Weights of a small contrastive audio-text model.
Model: log mel input, encoder arch swin, encoder patch size [4, 4], encoder widths [64, 128, 256], text encoder width 256, text encoder layers 7, text encoder norm layernorm, text encoder activation gelu.
Training: soap at rate 0.0032, 2800 steps.
Data: trained on single notes of musical instruments (NSynth), 184686 training examples.
Rows from block 6 of the audio encoder of a small contrastive audio-text model, named by matrix and row number. Rows with one number belong to one neuron. Each number is 128 + 32 x the weight over its row's rms, rounded and kept within 0 to 255. All counts start at 0. Numbers have three digits each.
After each neuron's rows are labels from the 100 clips, of 14976, where the neuron reaches its largest size: "top examples" is what is common among them. Only what is clearly more common there than usual is listed. The data: single notes of musical instruments (NSynth).
# gate: MLP gate (encoder.blocks.6.mlp.gate.weight, 384x128), inputs 0-127
# fc1: MLP up (encoder.blocks.6.mlp.fc1.weight, 384x128), inputs 0-127
# fc2: MLP down (encoder.blocks.6.mlp.fc2.weight, 128x384, transposed), outputs 0-127

gate.159:142097099094123158076162126130108110090107207099087122087110158181116105128107083099154119103104180073121176104158112155166136095131103102106144094097126139178164118058182163100119112104166122195085149143146118135140140215156133137140078191137175161141104164130156123091157082174075098118144144116122117155140080144177161167175154107106132106159110159144126175122081136136176093072123
fc1.159:145102142165120163155160157186149111089113110082105126137158092099128146113100107172086123132177188064110172104104134095086122120121137149142132213135106124106206135179153092232123139148141114112128082099194135128122110114121096176137112124126125177146140134117124150114110101101115155159084141175130100165108112156116130174125122160151074111103123179023193120139111141191122136088108
fc2.159:148108200199153161140123072134151105211122141116113146133139159167130141100108141138154090112054107158117147119216158156151088121111145165158154125119120125130096196133175159105137093158112091102107150196184136135141085106131127111164118085156076082107161179123114074150134149160155165102127087172162156173084155123110173166142108106110156106182135119091084151107108120122117069080133
top examples: acoustic

gate.18:135134172095129154111164077161185171087139176159125126156132059137108117110127132149112124123074124098110131178140081115108110126098155177086184153085128186112128156147148138170220174198205129129115079103126115129140170156160060111174055117124117119154109148120125165171153148116143166136155160187145150104126188100127175166089103107103177166109111107183129144139107123123137118144121
fc1.18:201098197154185119095147099082109149168183122151174159108154137090121127176130179166120180087112179133092163133144128154116094085133116136085130109109120123060126079135161122127143091145079138056107147120119131069139141080106096093137065157175151067126098099139148151098156178163113124148130088174138129081121113099148140164111087109093131095175126167161138170175079176136114120088115
fc2.18:153170140093076113129122140145047119121122118136131138168054214121113135078110108116091130094068068066105125161076162137186160143117139091135137127141047123171163128136096118138144169172149142184092188133160113124122136147067110117134138122108098121129180121146074119114129133155158074121125111107140107137145122150190054074127139130135149118130126147195099106129153141072095188098142
top examples: acoustic; octave 5; vocal

gate.141:139103120119099119128066116090157133095130100112076170091169070160151191091101102136103105114129136167103141129129140166210086102133122094161127138133156099102107165092091114200109144164062058130099146142146103111134153117092125115163159113065156130172125094147104182105073090159123150095099077098124063079105142138139128107152084164094085119086085122103109152114126083113120167203156
fc1.141:089074157101140081120155136098150134139125107094105119135108105102147119093183140120152177167160091094090106094141127126108168158092093183132182136146100155096114113190126125118124105149222196072149131112157109150109090162153145126149079088109120185163074139094111091135144139058195146135144134185102138171107096094120093170129093130208135169151156109120078152118114131166111180164109
fc2.141:123143130151170148107161119141117121088098116161131119094132150153153163130155086142101117182085108108115044173171096132169183076074119116103065119100154051166151147153145078107121173129160181160140157122194110124145150077162105093132129148115127089049139138176142131158172116125143135104121132106089169161127146139199167157111150135147082207165099128069127125112119081086155119114095
top examples: octave 1; pitch class D#

gate.59:149108101152139159191182063127159138128131128104154112087164075022164096162143151137100111095105097111186138129107133188138128152128162150158162150091089155141162165128142149109145071185133112152161117156112109133181150133216148131127151195103135133151122114179100141150116140151135196126110073096117139120114080112120112179128133108109156104068104103098176099126073193146138108094151
fc1.59:112115103108118179142152139152118084138164126127111122166135154099133140165171109180094157160100200073144082133125158121104155148107134123129163176025098152113124162173127148140144103134107121139062112130126127169078154107192167114144111179149099039120140123138115152124102097113146134198099178157120149086145083128097083099134079147118166176144051123134138079148130083134115087134062
fc2.59:153098150143099103177122125061153123087110155116152144087211134138108098128070148135074108039128147095104142109086151095178136135147153174111085155120128163135166140144134113113125084136096110095081148131134084177075139130166157114161146150085171162117154103134161129157114108093180082112120128166118156153139195120170128099159104133126152150211125096120128068176055117078087177145120
top examples: acoustic; reed; flute

gate.220:112162211133107103089153129165147195125127109139125063144162115145135122181123100143127140146155132192132162136130133129168111139175123128157147111109141076145131076074098040090098111187078145117129110155115152066107151133118111127121126108111108131107096176127123157148127118143042131160127139087100089149157055073115167152105096097145058089206108153128097106198118135135142173116149
fc1.220:149151132153148198148114135172153151088128173193147094133085147127115105084119079078122101109072153087069123101157138097121143128119109126112152103141073063152188058182109129140112147165075106135075192129114096198087165119114125088121122111156160099114136129082088155108154118114071167100143048123168133119139123122083128121199128149158074096141162149149100160124160140125127087108135
fc2.220:119177090127177163138141152095092066085159138095118181107138154162122149134146140078093069119120097090070137125107105158169154119157106080091122085145137105126103181047101141163179172109158136086165111195125162140179051131158152146112122111161134090145184139148120131164134117155116165188067133146159150105096175143067148169134089133110142120131191095103137102095080125134148141097116
top examples: pitch class D; octave 6; note: D6

gate.99:075075157215129118126127065124148191119102123111133126132127157149118122112155145100087034149134110112124080145120112177107107152120095163124126135098154108117139170193099192105128150148096154083145077131115119081142118146117114156134162096090130183085108141104103156103171113173154131129159076113168141152086116151067090112123165134080142036112211147141166158111152129079123092135130
fc1.99:179126116129195129130100127127067131105128066149078159172092097160111075113107191150158166144146111172122175070210129108118120073122111147178145100073129122111101102042141161119161100109058177097105114141149138097120143116103122110145111132131171171145076153111137143119125172122167097113143185121132171152138142168135122076130062143173140131113153177131069130153133078101164127111090
fc2.99:091160177188102131076129082125160155094039122131138129092171147065140117139136141096170125080100082132143152094121052086106153125155127091130123129153107086106096146122161135117095126090150063100148098138100148113144157109106119092150173165085156117114122130131136146151122070084111164097147105119164136118065109139150160060141125098167052100114126213169142078119080137151166160080127
top examples: octave 1; octave 2; organ

gate.123:117145136096114101097065128152115140171076160147141134196141160177124123112121093197134191146057120083172088114107144144210149121107059075138148159102174117125117108118092074119115117149165100112144167178141165118166113116160125153124077155125144114167101143136186175048152062186165145107151159079147093107127088106149117103090134133152159110136175135107146118173160139111120118122159
fc1.123:135136122096098107126050177180157085152084160124143145138169095095208143145089139118152098103157096157131148153077144177150112100115137135130134105149199130130141148139095128128133167055110107074165105190171154092104122115061116110162094156137089136164091125132104078103144080082111070099105180154128150186098049138144127157087122143135188123127108145103125110167103138176159156097102
fc2.123:159143170072073087092149130169130157140165158194126114115127141090142150124141145135124165046089098158128054092135151126104115146095102181084101119125167081086163157085163142138123122099121128090108141116186106088147156134138170121023158131140133107118161174132145093117139165161112081149134142147170137168116067103107155102134095133122160147104128142155066066080148197154147158113171
top examples: pitch class A#

gate.47:159078081099147150166161101121141183132135139111100106171110120133108127082114137091119112138125150142117175100189136154079126164145165140108091127127150121145080085069143118154093162115086153130147068120172082119170067104066076175123192187161143118162100176162163148069070151120160131094181092133141055123196111113156161136147117103059114156118109102142114149173105144103123120094118
fc1.47:137121198135123111186127140132154134140146131063213191127128125152071092139157065087110148133189095078127108141136161137073126137114163143096142161139144146071191155094095144119131135123102157070093071110189113145094141084121113154118180129121163075107137138141207136100151122154114173099126195168170150136177111191154129121165153115130103080125132172175125114118160117156134127140101
fc2.47:186181093079133122094203072113166109097109110119111140176084103069170111142138041160113061134146110116168155105153108084126166199146168141129174182112174116137113153148135117052116116118187122161129081139096142119111151137187166093141156056119200109157144113118138183114107142125116128185147124131166130161134130131120092143136113108142145114116147136102154171097106154164147128089171
top examples: pitch class D; octave 5; note: D5; octave 1

gate.239:153112099134083079109059143106164139160111137125174096135098122128098148166091145125155049114112177186192102146135155173110141172144168193121141101142169089146084175128090121141142123196118164105132156146122159124157078126134168142166118113158123128120194183119125107114070154107132169108140070105102184127078175176125160103164127122115083144138079116136176133198137089073134105109148
fc1.239:152169118137184053140131145106153126129085178143079150118115178133122140167116141081102096136141128095182123112105101105128110195094058079108103122140149070128128086054142123155061123118103177170209147121122110113173171117165206146172154149164066139128149102154101122133126074120150082126162153112140132097149134142084132093133113175087154140125165140112059125139115096161116167086137
fc2.239:061125160108128191100124139127148136115126095133212080112169155131112137103068131171090169167182154097121113076128152122147088124155131121122170124100123096074145129079066161129137111125125128113130074140133060159150159098105124145083148118121073144192155125153158074128085163166151125130145167099213132143112130142115195113169114185116179111099126178143095185153125151140146087089171
top examples: pitch class B; octave 3; note: B3

gate.71:093082110114118108066071093114119122127119122144196141114124122153139102120148144140137158172138142103135152151155134059191137100106079110091098162184128140162132142072173093142111138076166108143186155118125187136087090110060145138135121181077145123079129148090153096159083151079150104104090142138105093136129105111078146179095153116138106121137175196131144169048157098142056146086126
fc1.71:095119093048135096082096178158133057124110126133132177075147139140130126128133137089121110166129169144132147159119181132142133140134159114110056126144176106209156131087140116146124217159159116154080140122089133119165090112109118070131118138135121115123153084123185112095122176072146114150074109099132130117144143200119137154122177201085171138108191136173103060152115121120094130108167
fc2.71:160189165120124159140135071134108065122137152148137112099134076145155120112157170125116051124151171099119128094164133102176169076120052133147176119122187119094148183120124103135104102127146148137134103100108107187102177116133090153117179150132132167093098101128132141121117134099171124107134089141146117118110047129215171119152133207164102144118097162162201121139100139065116096144185
top examples: octave 3; pitch class F

gate.320:134144199110116128160097110118184182112074127094185129115099093114106094171187120177100094128157151111172120027075101124074106137096139136116088153138138105177130144061121107168164159164083116119157111116142152120093122141150110125098085108137145092149133188152149193147067125177142183110146088161107152123091120099086125133102062161106137075091150091110142118126108119097110172162114
fc1.320:138100080164117133158192148165127134137086163148066169143109120064107123100105140127144130112102133125143153090134154126109202123120124173118141167151173140090164181126141139125141180136193106177104101160161176169152154208116148107172133147146079139141158131140191116099150171196135171208119137121129067164115113119066151109113125119089176151185167163092144187116095134145138126109098
fc2.320:069113130150106090108144092091102175099104151127122150122182147080119150130145201117162087147119148142142158197113114124152175158133116080107171122140116108131180080157130138124082137108107151136126157120104119143105105133108091059174099141168155141134096102217146141164169102106132050133134129125090105013142130154156112136138166165050144122098113089105125149128130168157193158169155
top examples: octave 3; pitch class A; note: A3

gate.5:121175148138144078150125120119107167064124107121148190097125137168087101193120128153097232115126138123101152123140114134175120144099112079128150143191146150101091069092102130175162157109097173152136144147222127100154155169148118186110111141102126170088101139089076136145171108123094138103147128126190096174144126162097105147155163169088099078105131072135140119100102094138117155136062
fc1.5:118174058090111133116202098136093130090134067091095098132066165186174111157129118141127140084092128155121134143126138135090169155157162154165159127082081093174132142147138097136113031207119154145102191177080137124133181132158166093103113147114163118146204120118160127155099145141110139170097168147095082116150178120153097120120153169123172074129147099133143092108131106132140128112088
fc2.5:173140116039175126125101108101149121105138166126143197089171155149107079068140122165165113209117141153133157108114158087107110105177125154151175129089082092121126133158088128131103150089134145079103162100113109130131120108158168196132059165134085106129098177151101103105105077202108120140116134096103176078069139107155175136132090141127151060108155142111127173116141124138116120114061
top examples: pitch class B; octave 6; mallet; note: B5

gate.79:180119199158114182135134113103080128163147145135120140122122139143123085128120065148089133095093136155197160126056102125065177144129077138194158127097118188160132110106130086116110157137112162119176066148112143175123102105100205114125129117133149109127179139142109114123108096153143179069096092100119188155107133135139099134152128151111038131141155068068170124135103176145150119161159
fc1.79:160109137103120134172122156155146066165146127145114150155077081125184156209074119094152146098197093161147131161106154115100095148150107202072131112109182140206170132178138142088162163126130122111118142117147101121125144163144104096092084095176130148106142136132189114113110150141208146148126081169126106176167136139106096148064128167175130170139147151142152159129138146121119145062067
fc2.79:158150157093118110122162135125131117137121094135146085146156121162084111123119140187150051057151092177160112111162157192150124096142093183064151096096155151112142074124110111118154140116155173112104109146098178144158122094129156121121054079174143089114147192109075179157136132102117128119085134084105093128042122164158143143168124084162112112083073086112129097084161089164122141161154
top examples: octave 3; pitch class B; note: B3; mallet

gate.333:084096139139081153132084155109101116126148109139096076079171161115116125163096106136114123098033119137112162120087154066082110154095165101110190096172150127052139138118071183135121088171126083125122138074139095114114135117123098184122135134127156129112168056123153089088142124138148136137114109161157139115174071109152078167141179080125083163066143116143084174113128169120173092169132
fc1.333:153154135088091144190152108189167057138125177115150152098090156057195089094102119149134141137167066074155162144145147131156122109161130121058052135138125147126175124089161088137147130133099110142108134100130108132193141130154124118079146146126155156109139143110140140102105123091170109179134133188105098064150153140120048113112134154109180128180116104140136123113098050101074131089163
fc2.333:107131093091138098173092150089105094118103098161133057168122142164073084120125156147132106143142115118097155067186172128108119109142134121128107107108088120048134147141167125103161077155141086101106112062157074095162146133156108115165145129150095169152155132136155119163104176117174113108081135059108116132085135121058142163142145136042113132096155161067156137168192124070158101111090
top examples: pitch class A#; octave 5; note: A#5

gate.115:071153155132099091111094158142064112156116121161139121167092089167113076111064150139110139133112166104152098104156085127129073155159149136128088104130117156128130152161159087106091157054069136130124161153158190138105090224109059133147157168136132159139150116112155161165142166126204135139166118181092144122110144116120141154079085146180190114177176084140143113142111156153148168108146
fc1.115:042086151125169156112158115102133164111084147053163122115185113147157064139150119135159145154138102098128177146068111139097130172134170065140164158110165155131080084132118033155140145112103103167144091115136137199141195097116089109145145167083071153145120120130139135120116121138171163142174099138145127096129135113096171110098093154123168137100148095174114084107195158164116117084120
fc2.115:116173127085118115168068145156092110113142102090097154133103114113137109123142125152133160145156145146165083127117074135150109093147182109092109120120113117104136124076138106072096125114073190203096117126129131096118109054081060193114119129153091128128055077131126087130155155161136086098092152138095142123129119160064099075108164180127147097166132174140154155098184143163094187199133
top examples: acoustic; brass

gate.269:050164144142126210156131167129129168126138136132117186132087190129126143116183152116105118134114149125125088069069190177083086144070109184141163194082108111109143124094154110131114167088113133178131154078083140117161112138065137079139120163104092149155134126156122080146136054136118177159090119093144147139116152142150148180192105108148119108073167112095159124136127153090107121112099
fc1.269:152104154100165131136089101100105109062137120118144134134162161097213158117144150086100188145100120146057171083084127162121097142107142138164114128105080104100084162147071116127075113117172126128154089142075179140135191129112098119147089120145128093162114147121121120140160103163064166152100119079163140194106166061132116126108139121175096134081207108147161121092136101164126201106142
fc2.269:202124110156045093154116191163084116090139109121113175138134110111164141140096126172204159075135143148082092147157120180124104062097123146149082157154170110133108080137133133154094126119158160097158131154184135120139094167121101134110157129147058144107099080129185131158116083113107117145135115108154129084126135097179104080071079104131131197109095159123103127126084187143181090156139
top examples: pitch class B

gate.341:132170174171184127101128138119099174094132064156115086091113129136112128108085058171143079121120132134095127207125143161154161088134110143121163130075111130139070192111129122150150137092142172141131139118116205066118168182155135091116161110131099112137222138165151132097144172169152105152140078134128104117177148088126105124115103081096181117189141137117125104133064109145103145108190
fc1.341:123191161125168155169125102115175104084164146127112113150051084121130157125155143141145108105151105101177098146106123112158054108134124093082124135081201115103082133105099104116146185042149107101089133130151157120137133131141133088141123153135154082139157106170196064164157152106135110110207208128135118125194073115093100085114126107110073112130110090100140097130120095113169133143166
fc2.341:119117118084091057102125173115132088149147140105097172063101111139118135191131167191128126053129110101117145126122165151068119108126118160119151109159117126113187117134126147136157127123120119119124124096093061130060140155145118138099159166090134090158068055092152116078085125052108125092112138132151026114150096121138171058152156168167102138131154105090137125091155170105131093133155
top examples: acoustic; string

gate.217:154083105141117153162153178091121096133196141124176140156129119193079076161164182164155155140183129115118089062095131093123127093103136119089081141164123116120147167110072147145174113165174136148111085154085138108159131125151138082143098078096152095106121087124085156102115099087119106129125122119154106137065069099129149147214182149126184160153154080109116126089154120204162111135149
fc1.217:192134135123131173133125155133138143123178112121097134148116116156174149184197124138149103110172082086066131054131101091136155117102139127061120063119169148110088134115128146123101115136132084145159092160136070125150150106104176154112154078122092158218109078152082112098114136123140098141180105146142145129113115109074189072091128078127084149189162170155067094123115075152119122116117
fc2.217:133120139084090123094205142078131125098151123099138087091102144099100120107117105115110177138168092087100155133146103148084134148096107170194125105116213171098098174098093139140142166164090136157111116105170064134157116136129144145153079150168125125121127129115121106097135114095161116109101187130087154134096173111091188077118140171110164128163076165068118083052140103178127139186187
top examples: pitch class D; pitch class E

gate.112:137191142150141107148120077131116164147109138140138111204097119104124076147072143165176097136063132114136136124092133125072117155138085096088081079129135110129163138130092132106161149108168129113119124117191122119158139166130132081108150134087088172075159135128151119101171183182156149074038202154105148113126128073152110138089105152214132163114083131093088130126088063134125140105132
fc1.112:124121108097113149131171220118123185150160079155083119161169066068113085144123145137148166164145088121110172169108155154090096108163130147134177115147131146109120137154137126117098149126125081060109155116093145088130201145133154122162114125119083123165154111109186145084102184149195157115122109066126149118089096138184088137154105140143068111118163070113116056066139121108107116139177
fc2.112:155104152138085126100083057077161118101081098149187114119157106144144091133102118113129135036120116115156094167157119175077082116148106147077101083143151149168104167148156119167091139105083159136109127138091055174117103156062123163099137156164112074153127115161128153144173126193111115146099108194106103102060155135181159143129087111138136090060151159122112122149172116124097125121164
top examples: pitch class A#; octave 4; note: A#4

gate.127:147161090128111171169070121204156094192127107108177108114118109106101098080156125125132118079080115152167186085082108139086148109118126149087150133142152141102152080116104107118102102104095142102156086169126085106187148093197163125143153102150180108135145181086078160095150206157130148113089169160132132132169078091194145110149109076165093128075120109117152121120182115145126134156120
fc1.127:174169139140096117154131157110176118134125136142097113116145131107195097138085131171154185112160070111109129139160127056066179158136109187122163152163163106140081126101155157110126126099117118135156090152144064134130163158172111172115104201139142137103130085170187150084059162145128146073085125106174146123179152136103164085074194143126128154104186133119143130069115127162115071112138
fc2.127:185107138105132092105160089151103180072086095171094091092131191136179172167096172143152122131116123136138071075140157111125192140134169105077187128103194152173150143090138122134136089113104129143117124098145177096101120130133137080137152114146078086102129120104070195100085157155091154132188158150140115068120101112133126125085093151104166171113072195102119123124124148123082092105099
top examples: octave 3; pitch class B; note: B3; pitch class: F#

gate.332:102170164128134156170086114135137160135145169140101115177106115136133066135132136143119071152136155211133081130134104088120158154096102163102155118131140134129181115106130158145172103095129134145150133174099087116154054123157109142090060114165144115139107146106158096161164187102119129146075215123106121151100102203156145119174164085053134131144124196100163078164167081167124178118124
fc1.332:121118167089124137116131080118103070128129117097120137094141192152126212117107141110106081164095073123148142107134157122161135139103102092123125120103090142113123043113121144149154181111192085139098135154158161139111147122059155107181158148093165105109149117116120074153090074192109152176107147132132104155157107090164159114133191127150129124058120149150173188137036133117145086135069
fc2.332:103131117118146107087104112133133124139126124128117100142171141104109145123130143101062105108124184056125070149130086141103181125117148132134160155085121152096071104107187123103080143144120139171171083134186143178135131098076131136116165173142159099179130106134089167125105254116117168109116172171111157135136165156049117112152092117172114147137140131087074106120142118095105220164135
top examples: octave 3; organ; pitch class F; pitch class: A#

gate.10:144168098111076120092112173106123119110096167187170096124106177088111128143091168105133186166079143116102148070132148092167152120170166112152115095142086104089083157107173146096098200139075114099091161162107125168069110102118154140119157126169122086088092134050064176159140123159172158117112146179163113163102073088074115122121123103137109110159136155110133116124122159086169113169159
fc1.10:134129208105154114103123126093122107180141068088089136130117129119096115127157137113135145155150096111173116115159104116158097086217101130115151196151131212126160108124112143086124079163165115140109142094172173145157109225125102123163154143113120132139106132091137098140168148107111138150134087128094144081155108106165118172113172086107096069146068091157085136039172103094130171123104
fc2.10:153100206114116191132133153171146152129199177142131096113160146083127122139128128172072112112181090058159171087102122114085102171088141102086106164187125086118088158145069155122120143132120154118139130171157141114106169117124146163105091145161178173091144122081156171096084143132115067142127123065143111138159161194181148157131129081122127158094100102105088079149131171135131089153099
top examples: octave 2

gate.124:114090125133120150153125095127129090097096160153131129154146091133149075112131080157111087163106113098077115149113107130206196213209109091102176144104136193136142157121146122170146116131167122142120090101193134098134142156159119097104117135104169094113070120129142152143098185165120097128226165143081123112146130121144127223059143114116144114134130164101173131105138140151088163160108
fc1.124:164152145156091094125120122124090106076155101140161121094131141121117136162102127114095193128110148109112104149172115100146112107119141160101141050130059171127069130146107098086151111107072171177157094189178095121120123120118076092159080139167107097153136107145153150146143082172092142114141129178099197120135147168116089141127112040128139047139120190156116167132179212127135141115118
fc2.124:145087116133076141142132171139138103138102056130134202182141125118149102120155130159096190134122140098126128084119150101203126146151143102157107158140192131140142131123092141122087099132161086180074177123114145134158081126174144130113136200070125125058115144105143182155103165090118104075192140122107134050123121172094102139116093109176130099144116075115114108149131106170087207158157
top examples: acoustic; octave 4; brass; octave 3

gate.302:146158151159147184126146179111117136155150097143122154104163106085093157143116077129175152103148152115082131067098125156082087111113115138108178158151108096103094163123060188156151139201128163155219111089109170112120170074106170146118136073121109118102150095137116163156152129123141144119158128143161149195086158138141127138185041169163140107142190129123132090127097145188151097113089
fc1.302:114129158104109069105107177128152138124160124174142158120117139088060099132113074208094142164137134115126156101140169166084080131084131135118163135162169138179115133162145125102142056154151178184099175163111121113161129121076123134158124089160125189190151169141118182142162179144120133108136168125088137057179082119116119100144114176165157149131152177122123152209113141072131162105120
fc2.302:118109196171133170128040167145152161106157100154096131086096129165134132147146149112098059111103155115130133119128142122144152128144084101124132109131103138169142101127130114126071090094157131138102147131139133113136081113106094122114168045099128094153168107118122098155136130174097140137090175102179124141119083164152177168123047076127177157087086100077156143059072126141154159143228
top examples: octave 3; pitch class D#; note: D#3

gate.235:097097116179125095097171090127097137032151090130149162130137113127135102098156143109090115066113161082056142169135071177167105104122132089125131094125153156125106124074127108143187208092080136145114176179200136110156140106092099187148150160116182122130149114188125143157137114153110154133215101141142109063150177109090126116110137149098150126116123168154112115077147146136142142104143
fc1.235:045163107119203099077206113118126200124084119120100063096160102121164156139121099142173119133173107110109114103092120091105075066154146115161145134113122151112127119111126146190094086164130186116089114098131178173161100138131099128127075138091107163175097080160134124088159112128135090117185171144118082116169116180085104108137116105134112071114108131143171099118115109094095114169083
fc2.235:119098135103090170133048110096170106145175078107049136115158133163087159085114119105092108183125126168152161146146117169166111068077157131126158141146154119156152177190132050158109129111167130107166131142097161100139115087199125138100159121135129100120155169166127157160100129177125135090099157119137132048088082098097130146187140101162180133162158152189109108171136131095102139121130
top examples: octave 1; pitch class G#; note: G#1; note: G1

gate.329:136182106118109128187146146091082124217115128081195150142113113103160136111131118177164050136117085141110151135148152093100160109115115148100120113211096121096084170110144145101101159169085135237137116128103150172107165127122120062151110135125120145089140150118085139145145149144091192150140083114129091152107108176060109127052160153125139094140147168172128160134143124107152143126092
fc1.329:140075104115087147211118141086115080129163142093098066139144077124148094159138123099137184146117165149190101182158131180102108131157121131142197199157188115136097125166154107062156123159113104166099120119075151130139128095147103118152107142178105149037138160154125108076131113099090131184125182136100123134166093105099092104114144145080111121137144192184161128142116109115092105136143
fc2.329:131095075104084057135122110161093085160106095123145083137151113122111133137065131084095113118096099142105250155116097113117162168149135145168121105137198095104130151179088154135067092131167104185111146057103139122122127116127214070114099146074081084137082102166157103164135126149097111156097103124121121143172111133086122118117134142153180122083090099128105147110143138103114164153124
top examples: pitch class A#

gate.4:146114083194177135088129185092120044122182111094143113150077150140076079121143134140129201139058148123150066172111079150141132149160119111108122060103115121149163138105158133095156141150138123074098126133095174164078116136113115119124166042094101142110138110090101130133158131155146186116151202160104111149088108080120096082188138110156106159115142158103130094116115101108132163156104
fc1.4:108171174146133118120084108092150157116107161094111108107104093062110086134076136177108127128107146142093107127113128159088109089106128133162143112128148130140084122140095107145150168098114083144132078125145116097142095124140116129081119199143156091090119082069111176145144114112141050141143068158147123126095151128130087201053127155120215116109119126085081116147108121184175186030124
fc2.4:166079101077128112128167148169122123177104149161131137107137093149142095098111092136088146120152097157122118159143145130135139123135083106059178141104113168133094089085116050101086158161106160103157186133100058174108147116087169115130071148096123122162149178139157133070107178161145084176185187122159133118105117161117140033096138151129177139111098139139114125070092141125134150183172
top examples: octave 1; guitar

gate.227:170092136104137157153124105097146126098030071094153134131166092092144072144090112048130119184118176127134128136169157145107136138156175166102175082118101149111081068173108126089124120161104188102119140135136115141148151135109133102117183153154149128115174066137107102193118093119146145150105116131145125112092090141154168140109118146146090109137066115029109159177141151074106151184120
fc1.227:127093049196117130108095148140124128120083145153149135157113110071120128162102132085117157143109116120148106118146145145156173077150164125088181085152106109172095096108058133135150168104181120116070136138074151170173159139106117115068111138159201117162172072139096091197121106089088138157180133104118153118111169132168156101091125138136087121125151160133155103187126172095095195134177
fc2.227:133103135092117100153135130195090105075096091132122202109072134171122133119164132136141132108108083097164139056153170175139114125134140164109076110093078158145205167089099154166157091143126151185220113098151124115090163093095126119098105119173105161055133133190116168182099156144115147122146177163193114158110126074136143149129097093129113137116164112148099129133106082147161138125118
top examples: acoustic; string

gate.241:122114103073109134145166175205087124154118114108188129149160090091177157098092119074080112123106184106142135161128129120117179106176092169127066119127078090113115125081161115117124163153078074168085094153118109164162137117122125177179107171123078084177130141120068160158191113124158150149106104135139135093142126175121121147100100160127152158093161059114088130170114097162079169120105
fc1.241:108092171112112130135071141039071132129098159095130124123122091138152102130169071063101137156135132135080139127098132105163135107160131137169157111207132154169112173088093147173094075144107128140144149159115075113118177089100129139091122147093108079111096162129162169128115140089144126087185095137059086071098164098175174125172128160144113187080133069107106103151135177161113145115123
fc2.241:121140127104061089145116084142122086138072071120088147040109131175087126129134119155128146129135127115054098107131136144104173135187149161092104161120109125140117085053160122157152202144137106138183125101118095128093128145073086154147072130126153179164136179145158095077097200134157101149164137119183142159168146158091142177131134124127095120103066171141132125176139162115164134177114
top examples: octave 3; pitch class C; note: C3

gate.257:064149130132181173134165116135118171108163110145216141101150183118109090092138158070116084145137157135152140145129104154177096093122094130143080144142135052103088085115130116138148166146171125156110090091112148122083075163115111172217094089093108114146134199169108123173120121140129200144095108160138078141103106147137157110107145114142147110172089091178105136110056108110167119126093
fc1.257:132116161127174151126049143156109139118109119176070150140119106147179162123112111177188130185097120107109144128096074109155066165104160149108144095088116133113099147107146143127118170147153098159136086172087174131176070135151146069093093166166116104105072106160104158128080126063101109108157068095099073087098128122169078163135056106106120102129147139138186144137118145098159167129080
fc2.257:167178138140131112163118143094093109133144116115194114089139100114160171123140121122158112072128147141075144130123205062092118096152122087074111119122114169172125149174088201149141140197143117109143151096088150171127132144092165147124069112148087121136142111157136160131097197109117164126132143082147080021085150115179158077151108135199126117103135128156094095134158131141079147094101
top examples: octave 1; pitch class G; pitch class G#; note: G1

gate.187:144105112119150096161149179099157144102162192125084154170073120171142050159131094115123125118112107126203132075116132102158104101129131177145096065034125143172128109148072120131143157118094059146088140150107153131082160181139157198159145133124117111163131075164130137106123145074120157101130131139166089153126105161093092069123112129081171133161128109118103141052082110145161116130154
fc1.187:113108111139134090127135182070152136100126128164135093149098108115109078109076115146152106114173089135169096103113098090214132114103100125134185134112144148171124116096140183147147117182159179150092096154153133117106134114097044112076152066142149109090149056097105103102143191131164134165159119139133078156142091178128163098114192143114154072188139133154071115127176182122144111098108
fc2.187:153175114116069119209105135111093120169121114112142153117128101103135162145160074132194131141139065145136129127194100135091156140138168164072101163169120121159118156133164086088133188110153131094071134118123105151112127122124132116124093123184044104166098061153135094100168139102161094085112155128166155142133122155106141068130189111139136128184078182088078198154117097116153106154109
top examples: pitch class A#; octave 7; octave 6